{
  "horizontal_flip": true,
  "encoder_parallel_block": false,
  "encoder_moe": "expert_choice",
  "encoder_expert_mlp_ratio": 0.25,
  "encoder_positions": "sincos",
  "decoder_norm": "batchnorm",
  "adamw_lr_other_params": 0.00072
}
Rows from block 3 of the decoder of a small image FSQ autoencoder, named by matrix and row number. Rows with one number belong to one channel. Each number is 500 + 40 x the weight over its row's rms, rounded and kept within 0 to 999. All counts start at 0. Numbers have three digits each. After the name is the row's rms in percent of the matrix's.
After each channel's rows are labels from the 100 images, of 14976, where the channel reaches its highest value: "top examples" is what is common among them; "colour at peak" is the nearest of a few named colours to the mean colour under the peak. Only what is clearly more common there than usual is listed. The data: photos of arthropod specimens (BIOSCAN-5M). In brackets: how many of the 100, against the usual share in percent.
# convs0: first 3x3 conv (decoder.decb.0.0.convs.0.weight, 128x128x3x3, each kernel summed), inputs 0-127
# convs1: second 3x3 conv (decoder.decb.0.0.convs.1.weight, 128x128x3x3, transposed, each kernel summed), outputs 0-127

convs0.121 084:480491501469503455538511465489490497469492491464510480497523487615567531502474538408488547471472526509516451527516525513494609458457528508490432561490481427451560512488432458544495414497515503503493422489482549516561550456538554454468521457459445530435516469522493579462449494488545474530501498525518474378502482516472528468453468539518500488506550566490517499509422479469547479409510
convs1.121 096:500600496506546471424486423497526595487463486493524495493530487449452535486482456514551460526483479504457514471516477507460442476510433492458515516519546562490536537494504496493504565515542498453501449495547499539533470476512514580523485492489579495495472535507483477580590533445527483518513524501477581481488467570423540462465541441471486504450395582480536497574470410531502453482544
top examples: order Coleoptera (46 vs 16.8)
colour at peak: grey (60 vs 8.1)

convs0.77 094:519563500552460508603546505443497515452490500514521451481539596521491466505472443481504483498539488456500524505521482499539518552544539482520474455445493564475490465487583503588487487507571547506492424486474533482514600483509518503481516457410511519522507487541495550499573525473525517586516522449498515440475503484487411490422448398511562461569565485499521528514442504509505510537449
convs1.77 113:516431504487430559483490475504495477476506488516503536512575460508473492485541542478520514508496466517463521468519514526503510489497467476486520471545521552524495518566517485468566467401464581510511559571550506435501487533442408499468514532489523500476521483478495493569491448398601502444532478449629536463483487455513549479532450484481473573605503511555527477475433452528530508506463
top examples: order Hymenoptera (52 vs 20.5)
colour at peak: brown (43 vs 2.9); grey (36 vs 8.1)

convs0.28 081:473472512429557504456576468409457537506524425552505482516488467488548507480496490505477464508456442538474520488522556477471390567546502504475475457532445472509463535561413500531558451523469481403524538516497543503475568554521487530549515496479564515484511496506478470480556485464455553499502505408473465488480530478522516505547490540441390464493474463463517414465481520571503534522476
convs1.28 078:492505486577574485479477502425568470520428517482451497493511512479530489507520577498535544525539480434433473523458398490509473501471491491452542548455500436402445425509526465510405502532522468506521526446531581481511482524517484481464518499567533501516547480507425558505486507429529531506542548560559493481475493512504448564470452417512441500567576479519510506472487442490482468505509
top examples: order Coleoptera (43 vs 16.8)
colour at peak: grey (49 vs 8.1)

convs0.18 086:495557519506491465514505571509458471442518482564456465514503578502461503488476495472561463473497439480515522501504523513462469619466502444517515482500546561533459524491415550541473533493484459525489353525500509493532494514486390485594520517473496469496484525487457418511474511484498493539498441413514461572481545516470466472482509490577522489513504488478463469503469469409440503577498
convs1.18 098:474515485502433497576493479489490487498473418502509457445483476510494489517578462463475488418437530560510434467509505502534551491575515588472486548461481452451492563521538502513516541449571558510510465464400533475507504518512476541508499518506497485549534484617495487456498440497495473548486471453464470419464415483496521476496482504435488442578498507560558442531554539522510493427519
top examples: order Coleoptera (44 vs 16.8)
colour at peak: brown (34 vs 2.9)

convs0.108 104:593404403465514497470504535529528588544446580500540551468460552501515500547510461500373448551509471472484521534555482544510533505562519475547445546511528462460515487512600569540488549525463491529527490466519481480431417499472576485487484450515450518493504497517522442504463538456510473496513559442499492432484511503499542470480512480521520468451486506496461485513482489497497547422542
convs1.108 092:528514453516453481493478490422475480476480504469549525563476523528520505487624450519452476471500537501497466607535501507526547521486437492434468540485515481486461523482489497508532530468485440468462519455438474416518537487495510465511508567438559492510441532499460545567541525383473495492571425584503488513489479424527539505470441510496517473448556559462564486497508505435468464538473
top examples: order Coleoptera (45 vs 16.8)
colour at peak: black (53 vs 0.5); brown (46 vs 2.9)

convs0.71 110:477481507492551484504454474436552494476584484527490492485536521446516545524495521499493461477549511476466427490478581475454558463474448500441533479547450493519541531533472484473455468501559539452467506443511429431456427541495558456472487525568541443590488515495494461488478480472505535525511585487425531606555467530575567513511484446473498497469450443504456481572501461456543499480513
convs1.71 093:492488491513590488509503478457615508480543550410476468484546484503494477439454482516450558471518470530449442491578545509524495486497539493462459412496552493579477525487523490514526488481471492521558474551479471535486497549427478443540525491537510382508458503466566453526533522572505542465468460490418447522447608541492486542484514582526480451518484523490504550480502529466516499514498
top examples: order Coleoptera (41 vs 16.8)
colour at peak: white (100 vs 31.4)

convs0.85 080:511466479539490481543498511520493546556521471538466488485522530506483487479509483478399465538485563497475547464508478515483561500509562465572499524509506494445541503428483552508423530506381470531491431459501496509533526514557479526430422500494500514515505573516504458444503483503453476411510478459505474510506539479533612469564530525586543513520515460487500558536541412493522449404561
convs1.85 103:548447490450455525488528467506487462474389512510482504530470497488495644526517442572516527461522501444449517550481413488441459504531492445602459486479529509462489480545469509463463533536520467466490539496491453561450454518476510449488513452433541578465562493442542523534444450464549511516488528471446483484574461477527515545469500466538480502547458463521501485483486464493478591522510
top examples: order Coleoptera (51 vs 16.8)
colour at peak: grey (57 vs 8.1)

convs0.46 103:548532534498469510430517475466469549562487531465565448531491475451469540529461478542458548509523582530481531470530496564410419521493438381476460475469509442535429576469467514499531491453465469517519484495480507588425518511523488540481450501469513512562499487471483510517478538496474526434576491524477531462551529502565521543582554512592536473524528474506516465532551467468501501496464
convs1.46 100:459461484498497545552543486521490558512511440517411480435483512520475539508424507557546484474497497482507515463460471447503580514370464529464537449469441489536526492504540441507488547566460526554470492550411606551511526440522519459500555490585481538541492498510474491440520530496393506595533517509507486528482547470496487505435490542541492466469487502507521452525522504516488450495467
top examples: order Coleoptera (67 vs 16.8)
colour at peak: brown (57 vs 2.9)