python train.py --model="image FSQ autoencoder" --dataset="photos of arthropod specimens (BIOSCAN-5M)" --train_examples=97500 --image_size=48 --crop_scale_min=1 --horizontal_flip=true --bottleneck="fsq" --downsampling_factor=8 --encoder_arch="vit" --encoder_norm="layernorm" --encoder_norm_position="res_post" --encoder_activation="silu" --encoder_head_dim=16 --encoder_fused_qkv=true --encoder_bias="all" --encoder_qk_norm=true --encoder_layer_scale_init=0.1 --encoder_parallel_block=false --encoder_moe="expert_choice" --encoder_num_experts=16 --encoder_moe_every=1 --encoder_expert_mlp_ratio=0.25 --encoder_experts_per_token=2 --encoder_shared_expert=false --encoder_patch_size=[8, 8] --encoder_conv_stem=false --encoder_layers=12 --encoder_width=192 --encoder_positions="sincos" --encoder_register_tokens=2 --loss="l1" --latent_channels=6 --decoder_norm="batchnorm" --decoder_activation="silu" --decoder_widths=[64, 128, 128, 128] --decoder_blocks_per_level=2 --decoder_block="basic" --decoder_attention=true --decoder_upsampling="transposed_conv" --levels=7 --residual_init="none" --optimizer="muon" --muon_scale="match_rms_adamw" --lr=0.004 --momentum=0.95 --nesterov=false --orthogonalizer="newton_schulz_5" --adamw_lr_other_params=0.00072 --grad_clip=3.0 --steps=5800 --batch_size=48 --epochs=2.9 --lr_schedule="wsd" --decay_fraction=0.2 --final_lr_fraction=0.1 --warmup_steps=110 --weight_decay=0.0 --adamw_weight_decay_other_params=0.01
Rows from block 4 of the encoder of a small image FSQ autoencoder, named by matrix and row number. Rows with one number within an expert belong to one neuron, the router's apart. Each number is 50 + 12 x the weight over its row's rms, rounded and kept within 0 to 99. All counts start at 0.
Before each expert's rows are labels from the 100 images, of 14976, where the router gives the expert most weight on average: "colour at peak" is the nearest of a few named colours to the mean colour under the peak. Only what is clearly more common there than usual is listed. The data: photos of arthropod specimens (BIOSCAN-5M).
# router: router (encoder.blocks.4.mlp.router.weight, 16x192, trained with AdamW), inputs 0-191
# up: expert up (encoder.blocks.4.mlp.up, 16x48x192), inputs 0-191
# down: expert down (encoder.blocks.4.mlp.down, 16x192x48, transposed), outputs 0-191

# expert 8
colour at peak: white
router.8:44 57 51 32 24 26 62 35 53 55 70 56 52 48 48 39 33 40 67 47 51 39 39 43 39 38 67 56 51 42 60 49 39 44 70 58 68 42 39 57 44 49 56 65 47 43 51 33 62 44 27 55 49 64 53 51 55 52 54 32 39 53 59 33 39 58 44 51 42 47 58 74 63 52 55 25 40 41 29 31 65 47 51 39 52 37 38 57 53 46 45 59 48 45 69 55 62 29 43 41 36 53 65 70 50 63 50 74 40 54 65 75 60 55 51 54 57 48 51 55 49 69 28 74 25 64 52 35 62 52 62 52 43 49 32 46 33 44 40 60 37 55 36 28 66 46 20 32 55 48 45 29 34 51 65 51 61 49 62 70 42 55 61 50 29 26 44 51 63 38 42 49 53 49 37 60 55 68 48 31 67 57 43 71 41 51 57 63 68 45 27 45
up.0:48 51 32 59 56 39 55 41 51 47 16 92 59 48 56 46 65 43 45 49 80 51 61 52 36 46 45 66 42 57 50 27 23 57 34 49 33 39 55 52 25 48 49 44 39 28 41 48 54 44 44 56 25 38 28 43 38 43 51 44 79 49 67 49 55 40 52 36 27 74 27 63 33 68 54 38 44 44 58 55 29 48 36 48 59 33 27 39 32 60 53 59 65 55 50 38 55 38 53 21 53 41 64 44 48 49 44 43 51 61 67 48 36 50 47 51 43 47 51 64 63 44 59 50 64 32 49 49 53 38 39 59 32 58 48 25 60 67 34 57 51 67 34 48 44 44 49 41 58 56 44 46 46 74 31 40 50 41 58 42 45 46 45 43 53 59 36 58 32 44 46 67 32 78 52 45 52 51 52 45 44 64 63 50 53 52 34 50 50 47 57 50
down.0:54 58 36 54 58 69 63 53 59 46 42 44 52 60 61 75 48 47 41 64 60 55 70 33 44 54 43 35 32 49 38 34 53 65 45 56 63 46 50 50 52 24 51 40 44 37 44 51 51 46 59 41 65 69 67 75 48 56 41 45 56 42 46 53 52 34 48 62 26 47 71 46 45 37 60 44 46 45 55 41 47 44 47 50 62 46 56 46 33 65 75 42 62 59 40 41 61 63 36 48 33 75 46 65 54 70 50 58 76 58 27 63 44 59 44 38 45 68 53 58 49 52 54 55 38 60 36 43 71 48 70 50 55 58 59 58 63 48 58 45 31 42 60 69 67 67 35 46 33 28 46 47 62 31 77 44 36 47 43 47 52 02 36 49 35 57 53 56 34 39 68 48 37 67 42 26 26 49 45 48 53 61 33 42 44 43 51 52 51 43 58 49
up.1:32 27 48 52 39 69 48 53 64 56 39 36 38 60 44 41 48 43 43 35 39 28 67 48 41 55 65 64 46 49 50 48 41 40 56 35 37 57 49 37 49 36 43 27 38 62 56 48 48 21 40 44 32 57 38 45 40 76 38 35 55 61 51 40 51 31 46 49 48 54 39 57 59 53 59 53 42 50 69 53 41 67 45 43 54 48 43 37 49 60 48 53 68 56 54 35 42 50 49 52 31 15 42 56 50 39 61 53 48 46 54 33 54 41 49 56 44 41 60 45 35 50 43 39 37 40 51 72 50 62 26 43 70 61 62 61 41 67 49 25 34 56 32 62 97 68 35 57 61 66 48 47 45 57 71 49 58 41 52 59 37 66 50 54 59 56 48 42 46 35 84 48 44 41 77 33 53 49 44 49 33 47 43 51 49 67 27 59 59 57 72 56
down.1:43 36 43 46 65 59 42 56 73 42 32 54 39 66 64 45 57 32 64 51 46 54 44 57 47 43 49 47 65 70 55 39 42 58 44 48 31 47 61 47 46 54 51 48 58 66 35 40 51 52 77 80 30 32 32 14 88 57 55 59 39 64 65 55 53 40 49 38 48 60 36 76 34 54 53 45 46 38 44 58 52 51 40 34 60 45 41 50 50 48 46 50 65 43 52 42 32 46 53 56 66 53 66 47 64 52 64 54 43 57 68 36 57 57 41 32 54 29 64 51 53 55 68 60 29 46 59 35 48 47 55 54 52 71 59 69 31 64 31 67 43 34 30 46 80 35 32 34 59 55 47 37 37 75 44 52 59 58 41 49 49 58 57 47 38 46 35 53 61 35 43 34 52 58 82 69 54 40 47 66 52 55 60 45 62 49 44 54 39 42 46 50
up.2:56 52 58 59 71 51 60 44 60 52 23 39 62 56 44 40 50 71 38 54 57 36 47 40 27 26 30 25 49 49 53 40 48 41 55 50 46 52 22 51 60 55 53 60 55 51 33 44 52 46 43 46 76 56 40 46 72 48 72 39 23 45 64 68 67 52 46 56 47 49 58 47 54 62 50 47 35 38 36 44 45 54 60 27 47 63 39 28 56 62 52 60 41 20 35 57 37 40 40 61 42 48 41 44 48 30 57 32 50 34 52 62 67 55 48 45 58 29 42 62 35 39 55 46 53 70 30 23 62 41 49 38 55 41 69 49 69 62 55 69 29 55 44 19 43 63 65 60 45 52 62 35 49 59 46 42 49 48 58 57 47 67 57 37 53 48 54 55 59 58 45 42 72 38 48 56 43 40 44 77 63 48 44 34 38 44 41 49 44 41 45 19
down.2:46 50 55 46 56 44 49 42 50 54 70 31 36 60 64 56 57 58 72 43 50 61 64 68 73 62 40 53 35 52 47 36 62 49 46 46 25 46 81 56 73 52 46 32 49 35 65 61 40 39 57 46 85 47 55 56 59 45 50 51 50 71 48 32 71 35 66 63 61 39 73 43 35 54 59 50 54 57 59 11 36 53 54 66 57 43 55 42 50 48 46 46 40 61 37 53 36 61 53 41 43 52 37 54 48 26 54 49 53 61 26 51 36 56 60 53 72 77 36 25 64 60 67 57 36 49 54 88 31 53 45 47 65 68 52 37 47 63 59 48 51 45 63 61 52 46 55 47 47 60 51 42 54 46 37 47 40 38 50 53 60 24 63 66 54 37 52 48 47 47 58 43 30 59 44 37 55 51 36 48 64 44 32 34 34 54 41 39 37 45 51 51

# expert 10
colour at peak: pink
router.10:34 57 62 46 33 54 44 44 24 51 42 56 39 61 65 56 58 42 41 31 69 64 69 59 68 45 49 57 66 44 56 54 38 54 44 54 68 69 69 76 61 47 57 65 62 33 38 45 37 51 31 45 55 39 63 55 64 52 38 53 80 52 62 69 39 50 60 44 60 73 57 56 77 44 48 50 58 33 52 51 62 64 59 39 56 49 56 63 54 34 62 28 36 46 38 57 59 47 47 46 55 54 66 26 25 71 55 40 38 55 71 54 45 41 67 37 49 43 65 34 60 42 33 62 52 46 43 39 26 41 39 52 31 43 43 68 57 40 39 57 66 53 37 44 45 56 68 66 70 61 47 42 44 57 44 61 52 37 58 48 58 44 43 38 49 72 56 67 64 43 41 67 64 45 37 63 45 62 32 50 28 51 56 72 55 33 44 65 54 28 52 48
up.0:48 66 58 88 62 74 51 52 50 53 58 62 60 54 53 43 45 42 51 47 65 57 65 51 53 61 45 48 55 45 64 44 48 39 61 44 50 52 42 45 61 50 54 63 46 53 65 43 31 23 37 51 35 49 56 28 65 59 47 41 45 42 61 54 52 50 59 35 47 44 87 56 48 56 35 35 59 57 47 46 30 46 53 33 47 51 64 36 48 45 48 64 45 49 34 59 16 12 35 41 28 29 38 20 46 43 48 52 40 38 62 42 51 53 66 49 49 54 22 59 55 50 48 49 54 49 54 39 60 40 80 54 46 71 47 55 56 43 50 45 58 52 44 60 87 68 49 57 55 55 46 59 50 48 59 34 51 44 53 41 44 44 42 32 34 33 54 68 48 61 40 49 38 83 31 67 26 52 46 40 41 64 62 45 54 39 43 41 43 44 45 48
down.0:58 52 46 29 41 43 52 39 46 44 40 52 61 64 36 33 45 28 21 61 53 54 47 37 41 55 53 45 60 33 38 46 33 61 71 39 44 40 51 36 62 29 42 64 64 50 46 26 50 65 67 71 54 46 61 51 39 65 48 69 65 56 55 69 42 61 44 45 63 52 56 66 40 73 64 61 53 22 49 37 45 52 47 44 43 55 37 53 50 72 36 49 48 40 16 72 36 39 42 40 47 37 67 30 49 36 62 54 72 75 67 58 55 60 16 54 24 58 50 39 46 71 53 43 55 44 43 49 58 44 56 39 45 55 38 76 68 52 36 43 71 47 50 60 56 42 61 40 48 53 37 52 53 51 37 64 56 51 48 52 31 65 44 64 50 44 52 56 55 32 77 53 48 62 59 63 46 54 41 62 59 51 40 49 67 44 64 48 42 48 59 53
up.1:65 53 18 60 34 59 46 39 67 55 35 61 33 61 70 36 45 36 52 42 42 44 49 45 40 50 50 58 26 33 27 56 40 41 70 42 48 67 49 61 56 42 45 48 47 34 58 55 69 49 46 63 60 52 60 18 55 36 58 52 45 50 58 51 41 66 61 60 48 35 44 48 55 52 56 46 66 43 49 42 47 45 16 57 75 39 40 60 74 54 24 50 61 50 41 48 46 58 40 41 45 48 34 40 53 45 65 35 51 60 37 45 54 57 56 44 48 42 39 46 37 73 58 49 57 52 45 65 45 57 53 73 60 55 42 69 22 38 48 38 63 66 37 41 25 42 52 72 56 46 67 34 75 50 52 72 62 42 55 65 53 26 58 44 50 42 39 37 69 40 47 29 72 50 26 41 60 64 52 40 49 53 44 45 50 56 61 52 49 52 56 25
down.1:63 57 59 30 61 47 49 63 49 52 50 73 42 55 49 62 49 75 55 58 39 56 49 56 54 46 38 40 51 52 39 58 42 74 43 56 53 70 37 40 72 42 63 43 46 46 36 65 52 42 34 60 45 54 64 64 33 53 56 56 41 37 77 34 48 34 51 40 51 43 38 34 28 32 39 46 65 54 52 44 59 50 29 49 56 53 46 39 71 60 82 43 41 43 41 54 61 64 57 51 41 52 50 52 33 59 48 48 52 54 32 57 42 23 76 41 44 70 63 29 54 48 56 47 39 45 52 49 69 79 51 53 45 63 76 56 52 57 57 44 56 40 16 72 28 49 44 58 52 55 67 51 50 77 55 37 49 39 38 43 39 29 57 53 45 67 51 47 64 29 43 47 63 35 28 34 31 37 58 57 68 63 66 35 53 54 49 36 47 50 40 39
up.2:57 68 67 79 74 47 34 44 58 43 42 54 33 57 49 57 50 55 42 57 39 40 87 62 47 46 30 46 57 52 41 43 48 45 43 56 38 58 42 50 56 48 47 43 55 49 50 39 34 44 74 63 52 54 54 57 69 52 56 51 56 61 56 69 60 55 60 50 44 44 44 63 55 38 57 53 35 54 75 62 44 57 46 37 39 57 70 41 40 39 71 51 69 48 43 51 56 66 85 71 57 39 59 47 53 49 52 59 51 51 56 34 35 65 58 55 56 47 53 67 82 40 62 26 78 44 53 73 53 24 51 55 76 48 77 59 61 73 36 62 65 57 67 59 55 42 55 48 35 66 56 40 61 48 44 42 39 53 61 40 58 59 45 37 48 71 51 67 52 44 72 60 43 63 50 43 64 57 61 37 53 39 41 62 55 56 53 50 37 57 23 58
down.2:18 47 47 47 76 51 60 39 51 47 60 61 47 39 32 35 60 53 44 57 27 57 45 39 51 64 50 49 61 26 35 62 43 54 51 52 39 34 40 28 37 41 38 61 45 37 48 54 58 65 45 65 61 43 61 35 44 42 36 59 51 56 34 59 67 48 61 76 36 61 53 68 60 51 56 44 50 60 55 64 60 43 77 72 38 51 53 25 45 66 56 68 37 72 49 67 56 58 33 29 59 59 69 55 50 52 37 60 70 53 47 37 61 46 43 33 33 23 43 61 45 62 40 46 66 33 40 62 59 44 42 53 32 24 62 49 45 37 35 44 53 58 42 36 31 41 49 57 48 49 53 54 52 50 46 40 55 55 58 56 42 43 41 47 49 44 62 39 69 66 28 19 67 60 66 66 49 63 45 64 55 43 54 60 45 66 68 56 56 73 54 60

# expert 3
colour at peak: white
router.3:55 53 53 46 26 48 44 28 36 56 39 31 42 42 49 26 31 49 50 31 48 45 37 58 65 61 56 49 62 61 66 61 38 69 51 38 51 54 59 49 69 38 64 64 45 54 41 70 70 65 73 61 46 66 76 47 59 64 49 30 50 38 65 44 52 74 36 53 61 51 28 43 63 60 60 53 62 47 43 57 60 58 54 58 53 56 43 60 65 61 57 34 51 77 68 37 28 42 68 41 61 62 55 64 42 56 43 43 40 60 70 65 48 42 53 34 61 41 63 44 33 36 41 55 41 58 67 60 18 49 33 54 34 28 61 57 38 41 41 37 32 48 44 39 48 48 27 37 53 51 66 55 30 44 25 50 55 48 56 31 49 42 68 42 43 63 40 35 52 54 56 54 57 63 58 67 65 62 60 63 67 44 62 57 42 57 61 51 54 57 58 50
up.0:75 49 43 31 42 54 43 39 39 41 38 42 35 26 67 43 47 45 53 59 42 56 48 30 63 58 46 42 32 71 57 41 34 36 53 65 47 66 41 33 61 48 44 41 34 61 34 59 68 59 70 37 53 80 47 18 34 42 37 32 48 55 35 39 48 57 73 55 43 62 33 38 42 64 34 59 51 54 29 44 38 49 63 53 48 47 58 37 53 48 41 40 53 40 68 42 26 52 54 65 36 67 48 53 59 38 32 55 44 49 51 61 56 62 67 60 85 64 42 70 40 33 52 33 40 40 45 41 54 58 65 31 38 66 52 49 49 57 63 44 38 49 47 55 50 35 48 36 54 62 61 52 69 45 40 29 59 40 63 43 52 41 63 45 50 46 71 52 36 27 40 68 61 67 52 61 52 34 64 62 45 59 48 51 48 63 40 51 71 44 59 45
down.0:54 46 30 54 59 68 42 53 68 49 64 31 56 52 72 68 53 39 41 52 47 51 57 53 64 53 84 45 55 66 72 37 73 51 42 28 42 57 56 47 31 67 63 38 59 50 56 49 20 42 45 43 41 52 67 68 43 37 44 47 44 51 49 11 63 44 31 44 47 60 35 27 55 54 33 53 47 60 57 46 49 49 34 52 50 58 51 48 51 41 42 43 66 59 41 44 58 55 36 32 50 50 41 64 61 50 50 42 35 46 26 43 51 61 33 52 58 60 57 43 45 48 56 45 25 58 50 51 43 65 44 61 46 60 67 49 65 69 63 29 43 56 65 67 41 40 48 48 55 37 53 46 39 54 62 34 53 33 61 30 62 63 60 62 47 68 30 52 47 61 63 54 35 14 42 37 39 43 46 47 76 38 67 48 37 40 44 42 50 65 43 71
up.1:43 68 59 42 42 53 22 66 39 54 63 42 48 30 14 37 57 48 43 53 60 69 45 44 59 68 66 35 49 41 46 69 49 55 38 56 57 45 57 20 37 51 36 50 48 42 51 59 58 49 58 59 75 64 63 72 49 57 65 31 48 42 61 63 61 38 49 48 56 46 58 46 59 48 69 50 66 51 73 54 54 70 34 65 53 46 62 57 58 55 46 47 70 39 52 38 55 45 54 45 62 48 60 46 48 77 54 52 58 42 56 46 63 45 59 49 58 52 20 26 43 52 44 39 47 41 55 39 69 37 44 44 51 29 63 50 28 53 72 53 31 67 70 51 54 50 29 42 30 41 39 69 62 58 56 42 36 62 43 65 72 70 48 52 42 36 65 42 46 42 69 48 47 69 72 61 55 50 33 65 65 56 57 35 64 57 50 53 46 54 43 70
down.1:51 65 48 58 55 69 29 35 46 43 37 56 69 36 89 42 49 56 61 55 54 44 40 51 53 45 64 42 58 81 64 51 54 53 57 67 60 15 55 63 56 56 71 66 49 57 50 56 52 65 40 57 41 57 55 36 47 44 43 43 48 45 46 47 54 53 45 42 42 40 45 54 36 36 45 66 57 72 36 63 43 37 62 67 43 51 57 53 31 58 52 41 35 44 50 67 49 57 44 49 82 58 49 62 40 48 78 46 42 56 19 47 46 48 35 48 47 51 57 65 42 49 63 53 68 60 48 40 47 40 43 45 33 47 58 38 70 70 41 42 74 48 40 59 46 58 64 45 47 51 54 39 53 32 35 51 59 67 55 27 56 27 48 50 40 37 42 34 52 51 15 47 62 69 36 67 71 54 46 38 29 46 48 53 29 54 30 41 44 42 51 33
up.2:22 33 49 45 07 61 59 37 38 40 38 58 50 45 54 52 51 29 45 40 39 65 46 57 55 60 53 61 45 51 47 50 51 66 59 50 53 59 38 52 48 39 54 35 65 31 42 57 69 56 54 53 68 62 48 59 56 55 32 53 60 44 56 43 57 66 52 49 58 64 34 47 65 53 37 51 42 41 44 44 54 31 38 62 43 36 44 47 55 42 52 40 40 54 40 47 67 15 39 22 39 80 34 64 73 59 64 37 64 49 59 51 49 58 55 48 37 50 58 41 47 52 32 64 32 57 57 49 35 64 56 45 42 50 45 50 33 47 51 19 46 38 56 38 63 70 27 34 41 32 36 48 48 49 38 48 51 51 61 44 44 62 46 57 74 38 61 28 30 44 54 39 52 33 53 47 59 48 51 64 33 48 57 26 26 47 66 54 80 52 59 60
down.2:36 47 45 49 55 48 59 44 38 52 43 66 49 48 50 38 58 57 53 61 48 59 34 46 46 46 50 49 63 46 43 58 27 46 49 60 64 43 37 21 30 33 43 60 61 52 80 40 50 55 52 59 72 27 40 49 54 52 52 47 75 58 56 64 46 75 55 43 34 50 62 59 45 42 53 53 41 41 55 40 66 47 59 57 42 58 55 63 38 45 69 38 44 65 53 66 54 42 58 39 58 43 60 32 43 41 39 55 57 35 71 47 65 40 39 41 44 30 43 65 62 41 71 60 77 44 47 43 48 29 38 34 46 36 31 59 45 39 44 42 55 49 44 56 73 47 42 55 46 60 43 45 48 00 35 51 39 68 58 53 46 64 46 53 43 38 63 60 90 62 58 48 59 66 55 66 68 59 59 62 27 45 58 44 52 50 58 56 31 40 38 63

# expert 2
colour at peak: grey
router.2:68 52 57 54 56 53 44 36 38 33 37 55 41 48 29 46 28 68 39 60 39 48 61 33 28 50 59 38 26 43 35 34 37 56 57 74 49 41 46 42 67 48 64 54 59 58 57 45 63 47 56 61 56 59 60 43 51 54 30 60 64 53 39 59 44 65 58 20 22 41 57 57 33 39 53 58 54 38 49 49 63 35 58 69 38 39 55 37 25 57 65 38 50 50 37 51 50 36 33 61 52 54 64 60 51 61 21 58 59 52 54 51 54 62 46 45 47 23 42 47 38 48 62 37 47 54 37 58 58 41 52 31 36 59 46 48 49 56 66 55 34 49 30 56 41 39 35 36 54 54 45 47 48 41 15 39 36 58 47 51 58 52 62 45 57 47 55 12 63 44 56 43 38 52 68 25 67 52 44 68 22 47 38 46 58 54 47 48 44 55 26 67
up.0:72 29 40 51 51 54 38 47 44 50 57 46 61 53 56 65 55 58 68 73 10 45 73 48 68 74 54 49 44 31 43 19 48 52 49 54 50 50 57 44 38 52 45 39 55 61 67 26 41 74 59 59 52 61 51 42 38 34 42 50 65 50 70 50 48 32 44 60 36 73 59 64 41 54 42 49 51 52 54 35 49 43 32 62 43 53 49 48 37 53 55 49 54 53 56 52 71 65 65 52 45 45 50 43 69 79 55 56 63 36 50 49 32 23 53 59 31 41 64 50 52 44 52 84 52 57 69 34 65 53 37 59 78 51 53 56 57 33 43 56 30 65 42 52 54 30 58 71 60 58 56 43 64 66 39 57 37 40 56 39 60 45 55 59 34 52 47 50 40 46 39 56 50 32 39 34 51 51 53 44 37 58 50 49 47 59 39 56 71 22 59 54
down.0:50 44 72 56 43 68 38 64 53 49 66 22 49 43 47 47 45 38 73 39 59 32 40 55 33 60 35 46 41 43 50 54 33 40 53 60 54 68 45 36 30 60 74 55 56 62 22 46 46 47 33 40 48 59 71 58 65 41 33 60 30 50 60 56 64 39 52 55 42 51 66 55 52 54 35 54 33 66 44 42 46 54 58 51 46 52 63 46 59 51 32 47 50 37 58 40 67 52 53 71 46 47 60 44 47 45 51 64 16 56 64 43 46 47 57 39 37 46 39 46 36 58 52 54 36 44 55 34 52 45 38 82 53 21 48 18 22 71 46 60 54 62 65 40 56 67 49 79 52 72 48 54 46 72 57 46 55 49 43 74 55 39 70 57 65 41 43 34 39 57 52 36 46 45 42 56 45 60 38 51 76 43 56 48 32 45 45 62 53 59 46 46
up.1:55 54 65 56 46 49 57 58 46 46 57 61 37 57 47 61 37 71 55 70 38 42 81 42 66 49 35 38 60 46 55 44 53 37 58 55 52 61 52 34 55 56 71 57 65 48 54 41 59 48 34 60 71 60 50 48 35 33 55 57 53 33 54 55 47 42 47 38 43 63 74 54 32 30 44 78 39 50 37 50 35 35 53 62 27 64 55 50 42 59 49 59 38 59 52 30 73 65 37 52 47 48 61 64 58 76 51 68 45 41 60 68 48 55 43 64 45 37 55 52 58 41 56 57 47 71 44 25 50 64 54 44 55 53 47 40 66 48 47 47 41 54 43 54 95 63 61 52 55 20 60 44 64 38 30 52 51 31 31 53 58 48 63 66 46 51 59 24 39 52 25 27 40 47 67 48 35 37 47 46 40 42 36 45 32 50 57 39 67 53 48 40
down.1:38 54 53 62 55 62 48 60 52 58 54 50 67 59 62 27 50 40 11 61 72 52 39 62 54 38 37 51 38 59 69 64 55 22 41 32 41 43 33 56 58 41 45 53 39 63 65 61 57 23 53 37 42 45 41 61 12 48 45 30 33 48 53 26 49 60 64 46 67 28 47 32 46 51 55 56 49 71 54 77 54 54 51 62 46 39 63 56 60 58 40 63 60 47 73 57 47 41 54 53 38 57 40 33 50 23 71 50 34 57 35 54 44 52 72 50 44 65 52 41 55 44 63 45 40 41 45 43 40 68 40 53 57 40 25 35 43 52 51 51 73 40 56 32 68 57 45 48 51 41 57 61 60 43 39 45 62 43 40 55 53 66 49 45 52 48 67 38 48 23 64 51 70 66 50 74 54 63 50 38 44 35 46 46 48 53 61 58 61 59 45 60
up.2:79 69 34 72 51 68 51 60 59 50 52 29 63 63 51 74 41 62 54 50 53 58 47 42 43 47 53 45 51 44 71 55 66 47 42 62 35 61 33 52 36 56 49 49 54 37 46 71 39 13 50 24 44 47 42 48 64 63 54 61 24 66 18 44 52 49 36 45 59 53 27 40 71 45 42 51 50 66 56 75 38 52 33 45 39 58 54 38 58 36 51 41 24 47 34 40 44 58 53 59 70 63 29 49 56 51 38 44 64 30 37 38 41 55 45 62 54 52 58 42 48 58 33 65 49 47 57 35 64 57 59 48 57 30 60 53 48 56 55 40 49 30 72 40 60 79 61 62 53 43 53 66 48 44 44 71 49 44 51 49 62 53 29 51 74 42 49 60 31 36 54 51 62 67 44 38 53 49 43 49 56 40 37 26 58 47 42 35 60 48 47 48
down.2:55 42 62 49 49 48 51 31 38 39 53 26 43 66 44 46 47 58 62 26 63 34 45 56 38 34 56 50 46 48 34 41 39 72 34 59 52 40 30 55 59 44 63 38 36 38 52 58 25 35 38 66 58 47 59 50 58 75 56 66 45 61 50 74 60 37 72 69 57 60 73 51 48 33 54 45 44 44 58 34 45 61 57 67 33 60 64 50 51 45 39 40 45 32 38 38 60 77 46 67 62 50 55 65 70 43 33 45 50 62 40 48 57 43 64 58 70 46 35 52 51 49 35 57 63 55 38 53 55 39 39 50 37 57 57 41 42 64 43 74 54 38 60 25 46 33 32 48 59 48 47 47 58 11 65 47 50 55 57 49 70 57 54 36 62 45 62 59 48 40 38 56 74 59 62 35 45 63 50 61 53 22 34 45 44 56 55 55 35 50 64 30